config.toml
arch = "convnext_v2"
model = "image classifier"
dataset = "stained colorectal tissue patches (NCT-CRC-HE-100K)"
train_examples = 45211
image_size = 40
crop_scale_min = 0.5
horizontal_flip = true
translate = 0.12
color_jitter = 0.1
targets = ["tissue"]
num_classes = 9
isotropic = false
norm = "layernorm"
hidden_act = "gelu_tanh"
mlp_ratio = 2
inner_norm = false
patch_size = [2, 2]
depths = [3, 3, 3]
widths = [48, 96, 192]
kernel_size = 7
label_smoothing = 0.1
loss = "cross_entropy"
init = "kaiming_normal"
residual_init = "zero_last"
optimizer = "adamw"
learning_rate = 0.0021
beta1 = 0.95
beta2 = 0.98
eps = 1e-10
max_grad_norm = 5.0
max_steps = 22000
batch_size = 128
epochs = 62.3
lr_schedule = "cosine"
final_lr_fraction = 0.01
warmup_steps = 1100
weight_decay = 0.1
Rows from block 6 of a small image classifier, named by matrix and row number. Rows with one number belong to one neuron. Each number is 128 + 24 x the weight over its row's rms, rounded and kept within 0 to 255. All counts start at 0. Numbers have three digits each.
Before each neuron's rows are labels from the 100 images, of 14976, where the neuron reaches its highest value: "top examples" is what is common among them; "colour at peak" is the nearest of a few named colours to the mean colour under the peak. Only what is clearly more common there than usual is listed. The data: stained colorectal tissue patches (NCT-CRC-HE-100K). In brackets: how many of the 100.
# fc1: MLP up (model.blocks.6.mlp.fc1.weight, 384x192), inputs 0-63
# fc2: MLP down (model.blocks.6.mlp.fc2.weight, 192x384, transposed), outputs 0-63

top examples: tissue: mucus (68)
colour at peak: pink (81)
fc1.10:181160149108122107120147141130124123110162122178160126124154166087082146150161114144126104117117121160135146125129129136102158120120144128108102125155081112116114119148177080120123166094130127
fc2.10:158103170121136109120120123130154110126190126114137123097155151089122172114139138121073136136134146115091142137144106136101114131132126134104122106141151136147158121149107170113102131140133121

top examples: tissue: normal colon mucosa (95)
colour at peak: pink (70)
fc1.81:159140114124146136100136146121157108188104102134148076122164080132090131123148133135095143127122099101134124100079101129156127125135106100098106117144108153142160111113153080126131124159117159
fc2.81:122138136147091115145108110141151133116164106104136136113114096098120140117147089168108107085175144116162112118121164142137103159133104138160132197138108109121125112135115112130117146131126122

top examples: tissue: lymphocytes (34)
colour at peak: grey (46)
fc1.124:151106113112174155128085130087134143111153120136143124114115133106127115132150117115129074084138142166114145111109132107124129199159092128118146104149141140145116104128113120091157210147130153
fc2.124:106161130157139120165177131105106138159107121167138151154114091153131152158128109117163148114117168157143148162118149144206131099119100145160125148136127107160112130142111132153170074158133139

top examples: tissue: tumour epithelium (72); tissue: normal colon mucosa (28)
colour at peak: brown (84)
fc1.183:154151119129124163121134145155165197116128150137144133147144081100127165142151173140101140153136120104117142123122089093139184153139112153138119159133065106121136105112109147101125140153074142
fc2.183:130107112100117133128111096157108170140138091134162104128156141128157111121132142099101098113141091137125156157111100116117147115133090097114110166111125117091161134144129117093120139129137092

top examples: tissue: smooth muscle (37); tissue: tumour epithelium (36)
colour at peak: white (83)
fc1.200:110134123117082157072139136148109165141119144167181111132137100157127124132128137113108122148159150099165158144104108100106133145135120102134100142134143088159148149114156130121121111188133114
fc2.200:129105115132164082112148067118120145136149137154138151149139176157098149095130166126133079130123104104105137160114058178135137104167121117179108119143117089167139132152110098166128120158109150

top examples: tissue: adipose tissue (78)
colour at peak: white (78)
fc1.85:149110138112112130131130137159145118174099118094093134139171117101113124145107154128130134179163101107116145133093149081119128095127150095075127172135090171141104171143099183150129140188141171
fc2.85:129116115105148137098131158096104103173167148152167140166103151119095151084081147146096192125111146122120134143096083095140146142114161104127108136136158147107135120099146154115148147122098135

top examples: tissue: debris (62)
colour at peak: grey (48)
fc1.164:118087152112126130126144156161146098125142115110113135098118091079134149158115136144118113129126134130104121155074133109121155132119155147145068080131132096109208171176143140132124130118075123
fc2.164:142117144149125131106184104083103106133142141098130152069161121118143149115077122161163137135104118129154113149166163141133128126107123113119103122094113108143099103170166152119126124130117140

top examples: tissue: cancer-associated stroma (29)
colour at peak: pink (79)
fc1.53:096094127138145156142114146117154119146140135140086113142100151102131158096118133185133103125073146159132115145166100093117094156122124138145166123162154110087098113119144149137129159178086102
fc2.53:104163114128098112138172111155157126090133140141113142112140131133072168099138132148132099126153158119122147151163139194123131120174134137161147145159136102148157130166097117140136092101120186

top examples: tissue: smooth muscle (72)
colour at peak: pink (75)
fc1.70:176098142137149117144118124112169150144150105116090113113098122095147137146083122109125171102139109152151123153128135122117134149134090111132117102140142138123147133132103147112135128127109174
fc2.70:130142156117146090141168134109138151122134124122134146118109139147145131132137123134192114133127151152102150154100121134139158134153161165119153145117130083159137139118096165147150132086127171

top examples: tissue: debris (78)
colour at peak: grey (50)
fc1.93:130114123151133135117084131125120161099147093148115112134098154151138162160113108078146141132158126122108122137139126125092144138128149137117140127122146106097192162095112164146140136154070125
fc2.93:127137142160106113114181156146098136119137115098166137084138158124104149129113153155157130115133153162177137174168155149133118139130129108164114109144104108153104070120114131144127127131102154

top examples: tissue: debris (79)
colour at peak: grey (62)
fc1.212:123095143142119117133151141149167091136107119115115152078112115090133164151103144162142095111132118157102161150086114126108176136122134145137098101160121084115165169150140146144115153097109135
fc2.212:133098155161118129132163127114110098139137124098152124088139125118155149152109112148152142153127135158142136160143175186128114164081103104172093130123105090169101074119143147095117156149118141

top examples: tissue: tumour epithelium (74)
colour at peak: white (86)
fc1.110:127148092116111147103136159152205173108143156147133125102121096165145124146120131094114098151168124116136132127090104100132131159150110124083135135116142078132136137155126124098147142168113115
fc2.110:111124109141151099135131105094145121141116103157158136137167092141121131142115141105137081146101138152128144153166097201120149116137106112142130108169122112121172116143121147184130137138120129

top examples: tissue: mucus (36); tissue: normal colon mucosa (31)
colour at peak: white (62)
fc1.97:126150131149172173126136156113142141134066143167118072160117106150115137141112119155094103183137107117132178093142118114110097102080127120110147173132074128136099142104129126143140129123065095
fc2.97:140158137151102168138132111135155101161113140105152140156069137175118139109086159118162108102135154149127142119094165150107113111157143143085105093177087110132134139118145178139124132119157150

top examples: tissue: adipose tissue (59)
colour at peak: white (60)
fc1.57:171150132140130132106107142138126130153137097141130124142114082183165122147116173142146184105110125104157154157114083140141132132130090106107084150126128098136132132131120157103129108092110158
fc2.57:142112127141145100158128111116207094135157126137122126132148125140085132163120139132128152121126088094105130139089151130139144134130156128163154135167084128127081104140121139101138147075141164

top examples: tissue: mucus (44)
colour at peak: white (58)
fc1.280:112126131119113115129133165159125157115110112083134133149150128063089167123165117119118075163130126092142108100155134114160139112088170113096126139148088107121106139157158080124122165149123103
fc2.280:138109147140143127114151103103154103144115160111086142126156161128122130102095122136152154122095113114144156128111126126111130088127142106075139146149105109166114107145155133112136133117142138

top examples: tissue: tumour epithelium (58); tissue: normal colon mucosa (42)
colour at peak: grey (71)
fc1.173:098069112110128180136127136119116138134115141114131147153109157131145125125128122136085144159129129162124145152125142086125151122074125134152160132155155118099132142119179140118114124115129073
fc2.173:126112125114144132117085071134123124097117144127093100133145125160140072144170105082103135166118102152137118084138113138106142100127155154142123123129164138063160141116150140102113159116160085

top examples: tissue: smooth muscle (67)
colour at peak: brown (28); red (26)
fc1.230:160136143131151134122106122125131109092111170129169093066144148147097169135151107169137149103090142193192152131107113137147108141127085105139086170153135077106169116176120107142140134125122167
fc2.230:125115144112139115121107145141186127114137148083134108134108125144142160108098123158132110142165117095125141146101132123162158137143155144131137150138120076139135121096094132142120155073122149

top examples: tissue: debris (49)
colour at peak: brown (37)
fc1.227:142172121142127138047151098148154122123103157146158116099149106153122140141151116145102111154160100115128146115089120097153122102084131106152110135113122108131169129099141106150145096156133102
fc2.227:128126120154081127064121106151168091125141123132128178118133125132123117113176140163117143129153137103088126152125144195157097119158117149182129136122083114124116123131126169180106149108172172

top examples: tissue: normal colon mucosa (95)
colour at peak: brown (34)
fc1.113:132132142180105121122092107098144150144146163146169143126100142130138119141114096101096149099181124147122170144152137103140147111095082129154122151123138082102135127112140135127152083111138088
fc2.113:145125129136118148102114107148133065086144105128146110136115124105103073158135124114124172126131089122151153107139140128115144116143141161099121129103153127087151108168148116099100157094110075

top examples: tissue: tumour epithelium (66)
colour at peak: brown (39)
fc1.157:126164141117099135118140160158166142108134121117120122134133144116106138174122160111140156144149119124144114150151102074147140136124139159085109131117060147107112082158106114105127146119094185
fc2.157:131173118102116173151143096137113141114142126118111097154177114123169130119132095126152150103121120135181140124111164092131097107131116140108112140104132143102130130125202128104159128149159075

top examples: tissue: smooth muscle (75)
colour at peak: pink (66)
fc1.129:196138137103124184097138112136136145151132122118110136142135082107136104116093142121125158137144119119137139140097150084108120121117137103110139161122128099147140160104081159111123136166141174
fc2.129:095143147086118182138138107116118155095162153175136142127083142140145144085131135181138156124160155113100134140081103076163120129111155161174145162130110157113116162093093125106196119131155113

top examples: tissue: lymphocytes (48); tissue: tumour epithelium (34)
colour at peak: brown (41)
fc1.216:152135136130105167121086126115139133147127130112110150107118123120159160131109132126118115150105141157104155121126128138101134140144105145138117125184128135173113147133130147126183145150089154
fc2.216:133107160137165114117121125151104111160104117169126162135099132180129122160114125084113136137113114105162099151120100133124123169159091177115144167113128109112124151132090120099087130123151089

top examples: tissue: smooth muscle (45)
colour at peak: pink (68)
fc1.94:189143080129152105107118128138138169114126074138110093136139085137151134129097177134141187129129107086150128138116140140156153125136144120108147164115110133171149126106095155089142134148128170
fc2.94:107158171118089135143135127131178123113106139116144139163094128141123140117170082174148142139162147094137122140124156147142099119139144151171164153167114161098117131132102130129146152129147089

top examples: tissue: smooth muscle (48)
colour at peak: brown (55)
fc1.298:162175168144094163104123100136114135115140117124160143138152105175116140153125139138139160108097098104155127138082134098151139080116079138145118123125139141138156146076133118142121106132143129
fc2.298:139082105140154147107120127144149131132144178144119185151127144144104121118179136132128152145120098112094139131121134152125120110109121165167097167098099105161106151135121126139106141120149170

top examples: tissue: normal colon mucosa (44)
colour at peak: grey (50)
fc1.324:180136142104167203106112136130133105153134132156114123105159109092124148098136118148111176136117073107126167099113125120120128105135138124106150111132133152148159093126106126117160124140092147
fc2.324:080171146125081109132145119124128148105098073125139085126116118147117132110150114162153115121147210170090155124120125136151146137160134128124132124128119111098158134080102115133193127127147149

top examples: tissue: normal colon mucosa (94)
colour at peak: grey (71)
fc1.229:116093132142146147121136127145145118128149104117126102139142153124090133128097184138135101105104102161144140155110125084109186155132129096128147133136057119163113143160113146113139139145127155
fc2.229:146112122138155099069097140148127133130154109115125163111088140109104111101175154133104111130147145130097138131100120148158115163109184122148115146074136144130137133172119149135143108114146141

top examples: tissue: adipose tissue (29)
colour at peak: white (49)
fc1.198:145134124152135113127097126137142091089120150149122122146140131125114146106129161137113093170111080140133111112127140100094110074122121127144145106183116123152113144127122138115112156172143119
fc2.198:136124100113128096118097137126158115174129100141146113143089110156082165102132156164157097148137130155155126100113116137139113126110119114090124102158127159126102152140140124150116090133154126

top examples: tissue: debris (76)
colour at peak: pink (75)
fc1.265:108124163142102125153093137114255141130147119097090133153111150084103169159148113119121105085141117168126129134100165114126153084114121164112084146112104084100106120135130097092110119121143139
fc2.265:143134131135160112094151133064132124144128148161116135116167140110127148172098130090136123144091127158135136126147100144110144144118106141125115104137149116154146087150122165144126161122114121

top examples: tissue: lymphocytes (58)
colour at peak: grey (90)
fc1.59:111120135099151164106089137137109123142136151135134123155131129146122120126138115121124176129146127131105135100147104119128120132111102118108113155130144140135146131121135107140142147122126091
fc2.59:126143101129117152107139087104112115120121143140167158120137121132142134126166133122103157091116122141151149119133128152131111100100110131190094134123119084142122115147143132081119137142138121