{"arch": "convnext_v2", "model": "image classifier", "dataset": "stained colorectal tissue patches (NCT-CRC-HE-100K)", "train_examples": 45211, "image_size": 40, "crop_scale_min": 0.5, "horizontal_flip": true, "translate": 0.12, "color_jitter": 0.1, "targets": ["tissue"], "num_classes": 9, "isotropic": false, "norm": "layernorm", "activation": "gelu_tanh", "mlp_ratio": 2, "inner_norm": false, "patch_size": [2, 2], "depths": [3, 3, 3], "widths": [48, 96, 192], "kernel_size": 7, "label_smoothing": 0.1, "loss": "cross_entropy", "init": "kaiming_normal", "residual_init": "zero_last", "optimizer": "adamw", "lr": 0.0021, "beta1": 0.95, "beta2": 0.98, "eps": 1e-10, "grad_clip": 5.0, "steps": 22000, "batch_size": 128, "epochs": 62.3, "lr_schedule": "cosine", "final_lr_fraction": 0.01, "warmup_steps": 1100, "weight_decay": 0.1}
Rows from block 6 of a small image classifier, named by matrix and row number. Rows with one number belong to one neuron. Each number is 500 + 40 x the weight over its row's rms, rounded and kept within 0 to 999. All counts start at 0. Numbers have three digits each.
After each neuron's rows are labels from the 100 images, of 14976, where the neuron reaches its highest value: "strongest on" is what is common among them; "colour at peak" is the nearest of a few named colours to the mean colour under the peak. Only what is clearly more common there than usual is listed. The data: stained colorectal tissue patches (NCT-CRC-HE-100K).
# fc1: MLP up (model.blocks.6.mlp.fc1.weight, 384x192), inputs 64-127
# fc2: MLP down (model.blocks.6.mlp.fc2.weight, 192x384, transposed), outputs 64-127

fc1.203:554506414476474596499526516563486544487445543504492502484501529443500499556492538492506558441443489555449562539539540448520455384490488501603524507510498492551495562509492482437452431510537473
fc2.203:549539502533459579516473523538473539455547533474523543504423528503483527479503458453593438532484514468500398500533506544503510578470519525457552455481471445497483517517458447508499537431487523
strongest on: tissue: normal colon mucosa
colour at peak: pink

fc1.132:547485493479427501464452429509482540504502462484548559528508550524445411490524497490488567472469501522466522461446482468501557519514464369524410492499469510542527492547574539489516502477484493
fc2.132:473495542486512500513463495480502489590480504584573545540496471534490437415530435508488514542479497525497538491488495456524416614566529474510490545543550518516525497483459480548496477456524532
strongest on: tissue: adipose tissue
colour at peak: white

fc1.164:447482515523498523482521518495475507513547548449557507469474562549437487496492523509496476498449475470464576539482500537481468512469473498512463585549425465517505551568499494495604515518504488
fc2.164:484564519531492444533569551515513475467521504485465461490478598551504482437555511450532483509539452462419477511559440466453393498581465489564487556503521488458498511512513496528475467562452455
strongest on: tissue: debris
colour at peak: grey

fc1.283:480478539460489584466531493500448498482501468600535520574506550515463470491473476496435494489512539495521592522517500446518470465462538505518496507440499537472487569549546496521513583477467493
fc2.283:388446509470465497432475415416510418488484499513459496396501472466501474525523575534451492506488495453578472497493461571559517519516412509458512494487502449544542563478490509541527501455480513
strongest on: tissue: adipose tissue
colour at peak: white

fc1.237:495500487471495486460457460518416537459513459459521503533500559580440474500534465519469544487540492476511481469483515510491558534573450436492464572476520519518513515535545522551479492502477494
fc2.237:474527457492497497558444487570499521580532516510514519460487529537515515508413467489512526534456501427532456463484564470487419564517513490474510500490570527420485559522483501555562476475553567
strongest on: tissue: tumour epithelium; tissue: debris
colour at peak: white

fc1.356:470445540505537485438490508609532481525510474565487499419526503505549511538548526493492488479490546517536467502497546536461547558497516518574492542454538547502527495578454471470565545570470576
fc2.356:452458431509489430475465515559509495519429545546490471625559462398506498508433581473492523481495493480520520495468452496503508482583517567523479445495490440473521505462581474454511554514545447
strongest on: tissue: tumour epithelium
colour at peak: brown

fc1.290:497422545534538501485490543471545518575514506598558563469406547492526525578521536467471488470540462427466491518465524504518529457467567504495488529501470509538492586496493497499532507473544527
fc2.290:489455448472507535503510434426496463468445506538538428477492479499506481516553555555450549429486472494549423480427537524488575449506437490443483496435513543536528499555450471485602464525545581
strongest on: tissue: adipose tissue
colour at peak: white

fc1.59:505565552516531486431480470503585481464519506543564484540506454509515475474592557540487496403485463489493553457406470512499477515483563503484515483510536493455501585441485488466475433582575455
fc2.59:484479578463427566547487480494594557526501444425436454452503492518544488503409508538492488441509451481412507575525518524485494506555513499522515452505551502446457551485538418429500493501448452
strongest on: tissue: lymphocytes
colour at peak: grey

fc1.158:568507423479475496486526524534545466507458499577514527544481491512496488525505512533479574498507432602484529489499444607470500506591561486497403597525440516475506514480502433519453517475575536
fc2.158:500503482439532484535416464527530511443519450478497533540539525446565475415434521503495508541481563503491529481498439466503524543450508478464603451532420521463560490514461527457513470493529540
strongest on: tissue: adipose tissue
colour at peak: white

fc1.123:552506384474498481471457494493426541457484520480557436490541502541528538463484478528481521427486507527477517445532482508458545531544515498442484587434566544550498531486528497482485518471492445
fc2.123:513585525421486501480507533512470489542514511522471442448562555488460551507491456430480460460483436441499537523538502510490461492526449562496524488486499507488458549558505489501502584546515452
strongest on: tissue: smooth muscle
colour at peak: white

fc1.374:564529481522549462525502404495386555498554498475735496497450453466580506466530554497424509501490459533497486504483507510511514548476541553524427471486466490483541535449484560458473493538506529
fc2.374:448545485545518518510446474469496443554534503488452492413547483439569552505533506510506552459477501488574531540531477538462487442520506564524480446453543486437501526480494530518468516471567529
strongest on: tissue: smooth muscle
colour at peak: brown; red

fc1.81:547443565440551508453561490669512483477459499593555529486558560457529515549515505522507527502489534499503468519472544538509472509435530511540503520526553451489506446520481441474559510489511489
fc2.81:528502532486528633524567450527453533456520491517561561433513463565515557555478443599530542508482461509476493566562474412439544498463552457511500560554518495487480493457502527441478515589511509
strongest on: tissue: normal colon mucosa
colour at peak: pink

fc1.300:565448440503537491495541482509570539484456465485491425541514443526577482549524506508481513470486405502502470437532435598479506468545485496498503504547417468476531508506517450533477488604543556
fc2.300:576472484474529521477516444453491555433492533450497469503480504547551512501480573500513568520518572533483536510506504452557544429436506444506452539508486500437594557470491508554492469521482544
strongest on: tissue: adipose tissue
colour at peak: white

fc1.369:513465527459487497458490465505503518446483531477498443544475544462436519493526540580482545517484507503473516403532440531588467430547550521557482447479516473471507508487545493477532457482481448
fc2.369:512572520495490535506534497544527522500540551523450483441617457411434516529493488470521469512553471501504516466500448507459524452453473546483474422479526483492445550486498545447525607565492441
strongest on: tissue: tumour epithelium
colour at peak: grey

fc1.195:472483444520447515469539481490528520446571418516592492502538444488514524486573524545500497407499519538472513444471478493479482513449482534515502614399580600522494544534504461466497509519503511
fc2.195:512418534444523547459543551430482496453495461495481396542517492470469523472522554477461541460534480513473452552489472449559553460527496511518537499487474412506505527431461521449506511453448481
strongest on: tissue: tumour epithelium
colour at peak: brown

fc1.212:441494548523568493484499499491438483524544493490594461476486494568469486502485460547492480496511424457494570508496527500556443487452483533530490612473442481511509567499478496474583553523508531
fc2.212:479574499503551484532583518510484473517480408510467473426456553589531497437534512479521492536507436443438460517592496444497464516495471495567524535510551425454468519485484475503517492536477503
strongest on: tissue: debris
colour at peak: grey

fc1.121:490480500488550529470490468520529572485525564478540443444580523492452499601510529497478470441481546490528553497514549506535487510567476454536492555455502472523511481519500503429492506466514526
fc2.121:496494450455511453462431536459540541532486510574454465511520538500503514533470524469493443487559485498559544511512550581386489549426470533491508450551562474469529532486549476460542518508513443
strongest on: tissue: lymphocytes
colour at peak: grey

fc1.361:485508420472443506477486441597500530461529517457475449532507553473539490535524511517474549531480551596473501480445478526480517526504518438502489469454561544495547483580535533523454535526557476
fc2.361:489493523493453560488480447538522445634531477533526448483532466511450561506502517526478530498551494464523466529443487493591519534530566537463485539474505547467550595579513487495505499492475535
strongest on: tissue: tumour epithelium
colour at peak: white

fc1.47:467494487474510537502507477528494445503421440562521531530456519540599513531504529496456502470493417534548481500523433543502469498563519483514419552479450519554506540437506489491548501489580551
fc2.47:476466492536541462498457455463522458502510446483581503509555475498521441563506555545462530508491526506519474528498548440527542522458463455479507507536469558522469507449481513429504440528493612
strongest on: tissue: adipose tissue
colour at peak: white

fc1.373:495456534562476472474488515496482510465556545446511460510547516499410549473525542557498461471568465550563578512497476516489548511458505531546510543486518558503500544493511511431445503477530454
fc2.373:454573549413475490519541527552471485554537561475511474506459506491430497453529494425496451411541522459492505406520482519502455508508469518529534535450437415520520579514522459539501496517452495
strongest on: tissue: smooth muscle
colour at peak: white

fc1.148:499433490511465554525487517591529485504527443553449448505549416498520477552524550468424480511469490619522496474522405513496479472474440540570488492502457534406537511466491511494496449514500509
fc2.148:459603449524435512481593468522445494461443539529498470506561468497542570478499523484478527456473466498519552554532487495538466477529475552498460544446461491559561550504524456466562572550490496
strongest on: tissue: cancer-associated stroma
colour at peak: pink

fc1.228:526472445495501572501482518556508452485482536500501491479507535470497496521491512532506572492523499510485557518542514513519513466491490385570522509517454486527499555517533489456470475469492470
fc2.228:519555483566489542469421544494468465472457504531494573526451502473492527522501486435557405527496517479477451483523486552528538558457490532440519469517482478498526531464464467484501568393514551
strongest on: tissue: normal colon mucosa
colour at peak: pink

fc1.52:623456497501471517474466403537493517499407526467517536483557489504517440482524557541479533497519477531490496525532536471525539525482490462578403515513518546447550460576535512530527476500510504
fc2.52:501434457563469550499460427531556489567492473470580499521553450379509436532444577515466477505527465493473549458506500448482512531522493486402441494536483483574483448533523479465504540489461522
strongest on: tissue: adipose tissue
colour at peak: white

fc1.265:549432537486491510473528530480444549470510443508513540472481540532481495513523467491495478537438518468485536491508533563471555536486446508466485498532471485502502490587504478575562561573513507
fc2.265:560517487492496466594464479511464486488456448494476507512476498582518511441394487499478521522493548501481455450481549475461476524497498496512536500498539584388458529541483549573518417411511563
strongest on: tissue: debris
colour at peak: pink

fc1.327:456525531499546482462402396494450490494515467506475475502507562501487502513526494487467496461495489496501493512468500554492488511566482412471514572411531538475523448519594517489510557485547440
fc2.327:485537492552464521453486466526455509576464491480414456448493547480451577471458452491514464483430485448514401488503568501550450530493526549499494476472479485569530515452478462486507564444497490
strongest on: tissue: tumour epithelium
colour at peak: white

fc1.200:445538502465496532472471389505427564493550552453596520519502518532503455463561558566495572525470505632538490522400520469504497506528504390471474532476508519494504478503499534473520465472501486
fc2.200:489521533443452459513493430477475482521536492428507446439472504499457551500458512509461475506557501443548435476462520577504451516559467547526510494455515485571513559559519466516461516504475511
strongest on: tissue: smooth muscle; tissue: tumour epithelium
colour at peak: white

fc1.360:536502462487484532487551472557404453495523427534545545459553484522477552542528539493496465504426467605505508521500497545498441449521586512497500516446554462497502498459537458457510502495528466
fc2.360:597506520511483463505481525535486511485446562486522524527529575510503536584392441511474503500466509508448488580484576604461573508476515475471508405570477515473495526443504523442512527499524437
strongest on: tissue: normal colon mucosa
colour at peak: brown

fc1.68:485512514530466487514506491533437470464409530580531428551576509479456480517492495500490516468492532518458515435510456512525555531544456493550472482435546539482515431497458515469480519456482444
fc2.68:530492544381430472478533482472474465529500587501497489540480522489465474497505516514521599588473545473502493464494444500503496425453455522486469494432481538517508567488507465597422465559465486
strongest on: tissue: smooth muscle
colour at peak: white

fc1.280:522476564523485450515453551532506522477572563504506522457486500518391508489504519540507537427586515567519549468515485576465555533510520526577486516547504524451514529541499507459467538485485477
fc2.280:405573459477513495574465509555543455556513549480470512557511514490504492466421546408484428388519567464475526474472440516471461576535515497519534484538478492499500481516525465515487491493496446
strongest on: tissue: mucus
colour at peak: white

fc1.53:559380448512475503472517466510579472466514483503477442559518493546492515532560530526471490524532448522489564521532459501514498498526465496603490529547402491472488502495524451512467511477517497
fc2.53:474460539457469532456459525550544518458573559547556456533482561492499516531543547469449507519510506471471499554504483474529471430456538493471514498516428434550601486491482468508504521537509510
strongest on: tissue: cancer-associated stroma
colour at peak: pink

fc1.95:534509461497504496499540517493539453557489452493490495452446458466591523504507547513480498486501444537488467454553429608495491511532479543491456579522426491498504452488483480536429483620494584
fc2.95:491513475466521442481457422457477484492492551425508478557497422513505558521470578510476557536515578564500501510448517512577580440460506533548529542470482493452542531508490519509484458444520569
strongest on: tissue: adipose tissue
colour at peak: white

fc1.161:555556494488453535441503492475524519501460383511499478475464516463554385495563524491503491501503530494447419404514467475512582490458492483446504518466514482444503521584496519541511393578459564
fc2.161:532556446485493585502495486508467499484531497510454531556532494564537547543498472505514492460445470502524457449551505501582617579441500533515496544512548479458466486473459518474500578516515498
strongest on: tissue: normal colon mucosa
colour at peak: pink

fc1.250:578463509498482480487424428528480450521446505434492500539505574518470468468516533529467615489464496523495541497558536475533502522550468413546432486513498479494539474536526517500462493501490476
fc2.250:472461513608446498512449455520492524521498479540490555542502471545461423535493523533463504545478454505539504418534541486515433554547516473478524500548458437658552507541496407505520503466480519
strongest on: tissue: normal colon mucosa; tissue: adipose tissue
colour at peak: white

fc1.141:458427493486532502531500413607463458478488512480492380491541545420521464433497508579471567533491532493527511488502509530523501525526491497509502552456562543466539509611458508498549447483525460
fc2.141:519461601489484547498490540519520527559498544521560425471443391520466494492463433511477534544537499518487525551531516444497542448462464481516482524451443521467491478499441531571453472495504553
strongest on: tissue: smooth muscle
colour at peak: brown

fc1.57:463460384458470540489542472522494547521487511494497563529540559488557531547557507486502458541453575515468435505435539513579481388508542503504526468462544515502536490532453505511476460600513526
fc2.57:538527472488471451558540437502538554441486496512491553533523538509524466553419528485459448479532517515469575565522485516528546507491522442499534485580462453461496499491490509485504511527471493
strongest on: tissue: adipose tissue
colour at peak: white

fc1.236:580550532461547545465568510531510543490455503536494451518478394483499500576488527516503536459502462598535517472451416638505470446457513551525457553495429508450520484463511394570436442567494557
fc2.236:517422488460514529526447412454462528448529544474509513511473472537522513478537536526533525574467559559489501533463491470552523506461605497469516537474475506484579490462471563512429456477568569
strongest on: tissue: adipose tissue
colour at peak: white

fc1.170:485461469551508575473580496514534563490474447556549539465435480490553456439583552522476494510516459503474508463515492500550512398454502502563499492496456516459522595481489482571436463574503558
fc2.170:521502526498473497474535542540421474475522550441511449507513429489484510456559513480522498510483488490580506499409595551461538410495446561559482506468532503507491507588486528407437488430573514
strongest on: tissue: smooth muscle
colour at peak: pink

fc1.348:538458478536502530479487467619396474449497561543538531474576524512520528576552552500447484489462549569467577516509554543497508538522516487536472494501452488516575450563528495459615522497535506
fc2.348:526536503471511514513508502521494479504570554500496493463583476482486528594498477514522452557577421505496526548490513472412554506447432522482495500571506428499484492491477475413494574449524461
strongest on: tissue: normal colon mucosa
colour at peak: brown

fc1.285:537464467495516522459467495535452476469485594524545453465591507527578463581522512511505487503479555524418541465493520514498533520514538428497486534426532546520503471501498536423533504522516470
fc2.285:547495539457516492492514507490479403557468553503504418528506484506502518518511444508530538495499443516617524521487523533424490486475387535482439473470471571548498486564562447461510525494514485
strongest on: tissue: smooth muscle
colour at peak: white

fc1.13:516447460500511520508434507525431436461394495455528483514503533502455490505527522536376477543470524471559544529526487479510535494504597529527513427507439519497559546517575484477515499515527471
fc2.13:475487473530473564451519454492523544485481482487446484500621463425542571523468536474479501490430507491478540505553536531476499477466520530465524439489476434445600539467540557460535580498459513
strongest on: tissue: normal colon mucosa
colour at peak: pink

fc1.346:539476564536517522490507539467508457524476443513519516491458495494479491538498593503492461453547437461550496498483476520490493476523528525480487492510505501528507573475518493469479458495623547
fc2.346:480469390520532534474448454420551488464467472500549447474555504466563466549493572510465526464509490464520434502458513475541588494485457483447521494523503525520512493510496496465577478514563602
strongest on: tissue: adipose tissue
colour at peak: white

fc1.43:490459531537536550449533481579524492516438511533501490441474448445571439532554510528445533504420504492491471502502526492549489496490464501592482525499525539473503518494435462586517486579492578
fc2.43:493494479495530457428516509524477476543526595494537449505549490382472503505498537434476474509488477470518442457440477520484460481597474584530525457415447508542560466550559506521511575503557544
strongest on: tissue: tumour epithelium
colour at peak: brown

fc1.90:504530490472465514500507474492480408513418513579591496519486566473496479508476504541452510506468502457506446483507510473619492469509511487503458480472510463548528430467515481504503477503502524
fc2.90:484558559489494508473592521457465522444545504478491428514513476520532467486559524469492485538505409486548510518525450408537510503509523520552502570488507507495478528546432491498520538493436495
strongest on: tissue: tumour epithelium; tissue: normal colon mucosa
colour at peak: grey

fc1.93:546516426503512497505530505487496516482457557430546490598513556467438505490494504552493481544427518500500581474438540469495512495570466433496488407431486561441528591490513503477453534537541493
fc2.93:482515504478526492505534529467513525503488453527522498471449548588510476495560517523535514529529436493466464547586525424422416449483507467576461590516481449489506513528496458540571461582478476
strongest on: tissue: debris
colour at peak: grey

fc1.97:460519497468467521515470522537407501447439543518486490572528441521463449548500520502475532502545499577564533496478505473541561504445499484578476466476506495523518461480479516476486548482472450
fc2.97:427478501450407450448488481540455484522530509481502519546492487498492503491518533484494534550519571487466509493467477531490405436459493539532505489458515496574507536503496431566504500488476473
strongest on: tissue: mucus; tissue: normal colon mucosa
colour at peak: white

fc1.227:526512478467460520465498432540448511497438450516508505522480550488500412449494467502400581462411495467500464468504432453535548465520476471464463552452542485516505478478526484515554531524508529
fc2.227:527565553474414491495533517513519487495505423520450481474547503526495491518502464480485432521513436508429542512594549437572519509526466480546521502546462443525501498460482462463476555552486463
strongest on: tissue: debris
colour at peak: brown

fc1.353:451455546504542510447385436503492505479446506491547451504521499470535450421543576550493511482480513516578500489511564506526530555405483538507465503589526541505518489602437517465589536481453465
fc2.353:503484494444490536532543454581544491487512528561562497530514516483445441485463530455508541497532497462551470420457464518463535451467490475435496456497498532572535558536545454484533521533492479
strongest on: tissue: adipose tissue
colour at peak: white

fc1.214:543474547510550520447479490526495486542525463549509534493441509536538484521521523478507521459498407498598499514512493472472521551550502443520473530429440525539488515465492501480570499448531532
fc2.214:491496445543530505500482435410505485521476439516546494476548427529511457505502531534489477553473513502527479489479528441505511563495461469515459511527557586488486496464514537396564430507509592
strongest on: tissue: adipose tissue
colour at peak: white

fc1.10:530496503481506456507458550499462505497481538551529505477517553530520502485482476490486469482503542452525486448495489516475558514518442576489465496525482567459554498594483512470484483548522509
fc2.10:521524455508467572490563432469542562495499552557479540424502525541554548472524402463566428389462524507522468527516509523435437490464529497401556481520490487508485489545510466502587528493456486
strongest on: tissue: mucus
colour at peak: pink

fc1.328:524473462536539575523454529533462474499455523425474497450472456454501496471497507523429523404471477486490518470560493489527485448471473438552496534523523498574552507503579489444548502512486490
fc2.328:567489477557452524465523544456524579407528483511457526511557515497540517459529503506561507567476493524482528469545539487390452480480525449464505456575459448518512478515509442444564541494462456
strongest on: tissue: normal colon mucosa
colour at peak: grey

fc1.101:541530531474514459518445351509486504486479539515617493527491547459537467460544484563345546466478485480487461490446477478525495521546495500529448496426488520512584504492527506488485439493536502
fc2.101:452594502565508469522447401542403499546595480499414473453498420508482518550555499490500456475465513501490536497539514542517491470574484478479485468498402449531530538500496424515465520482501543
strongest on: tissue: smooth muscle; tissue: normal colon mucosa
colour at peak: brown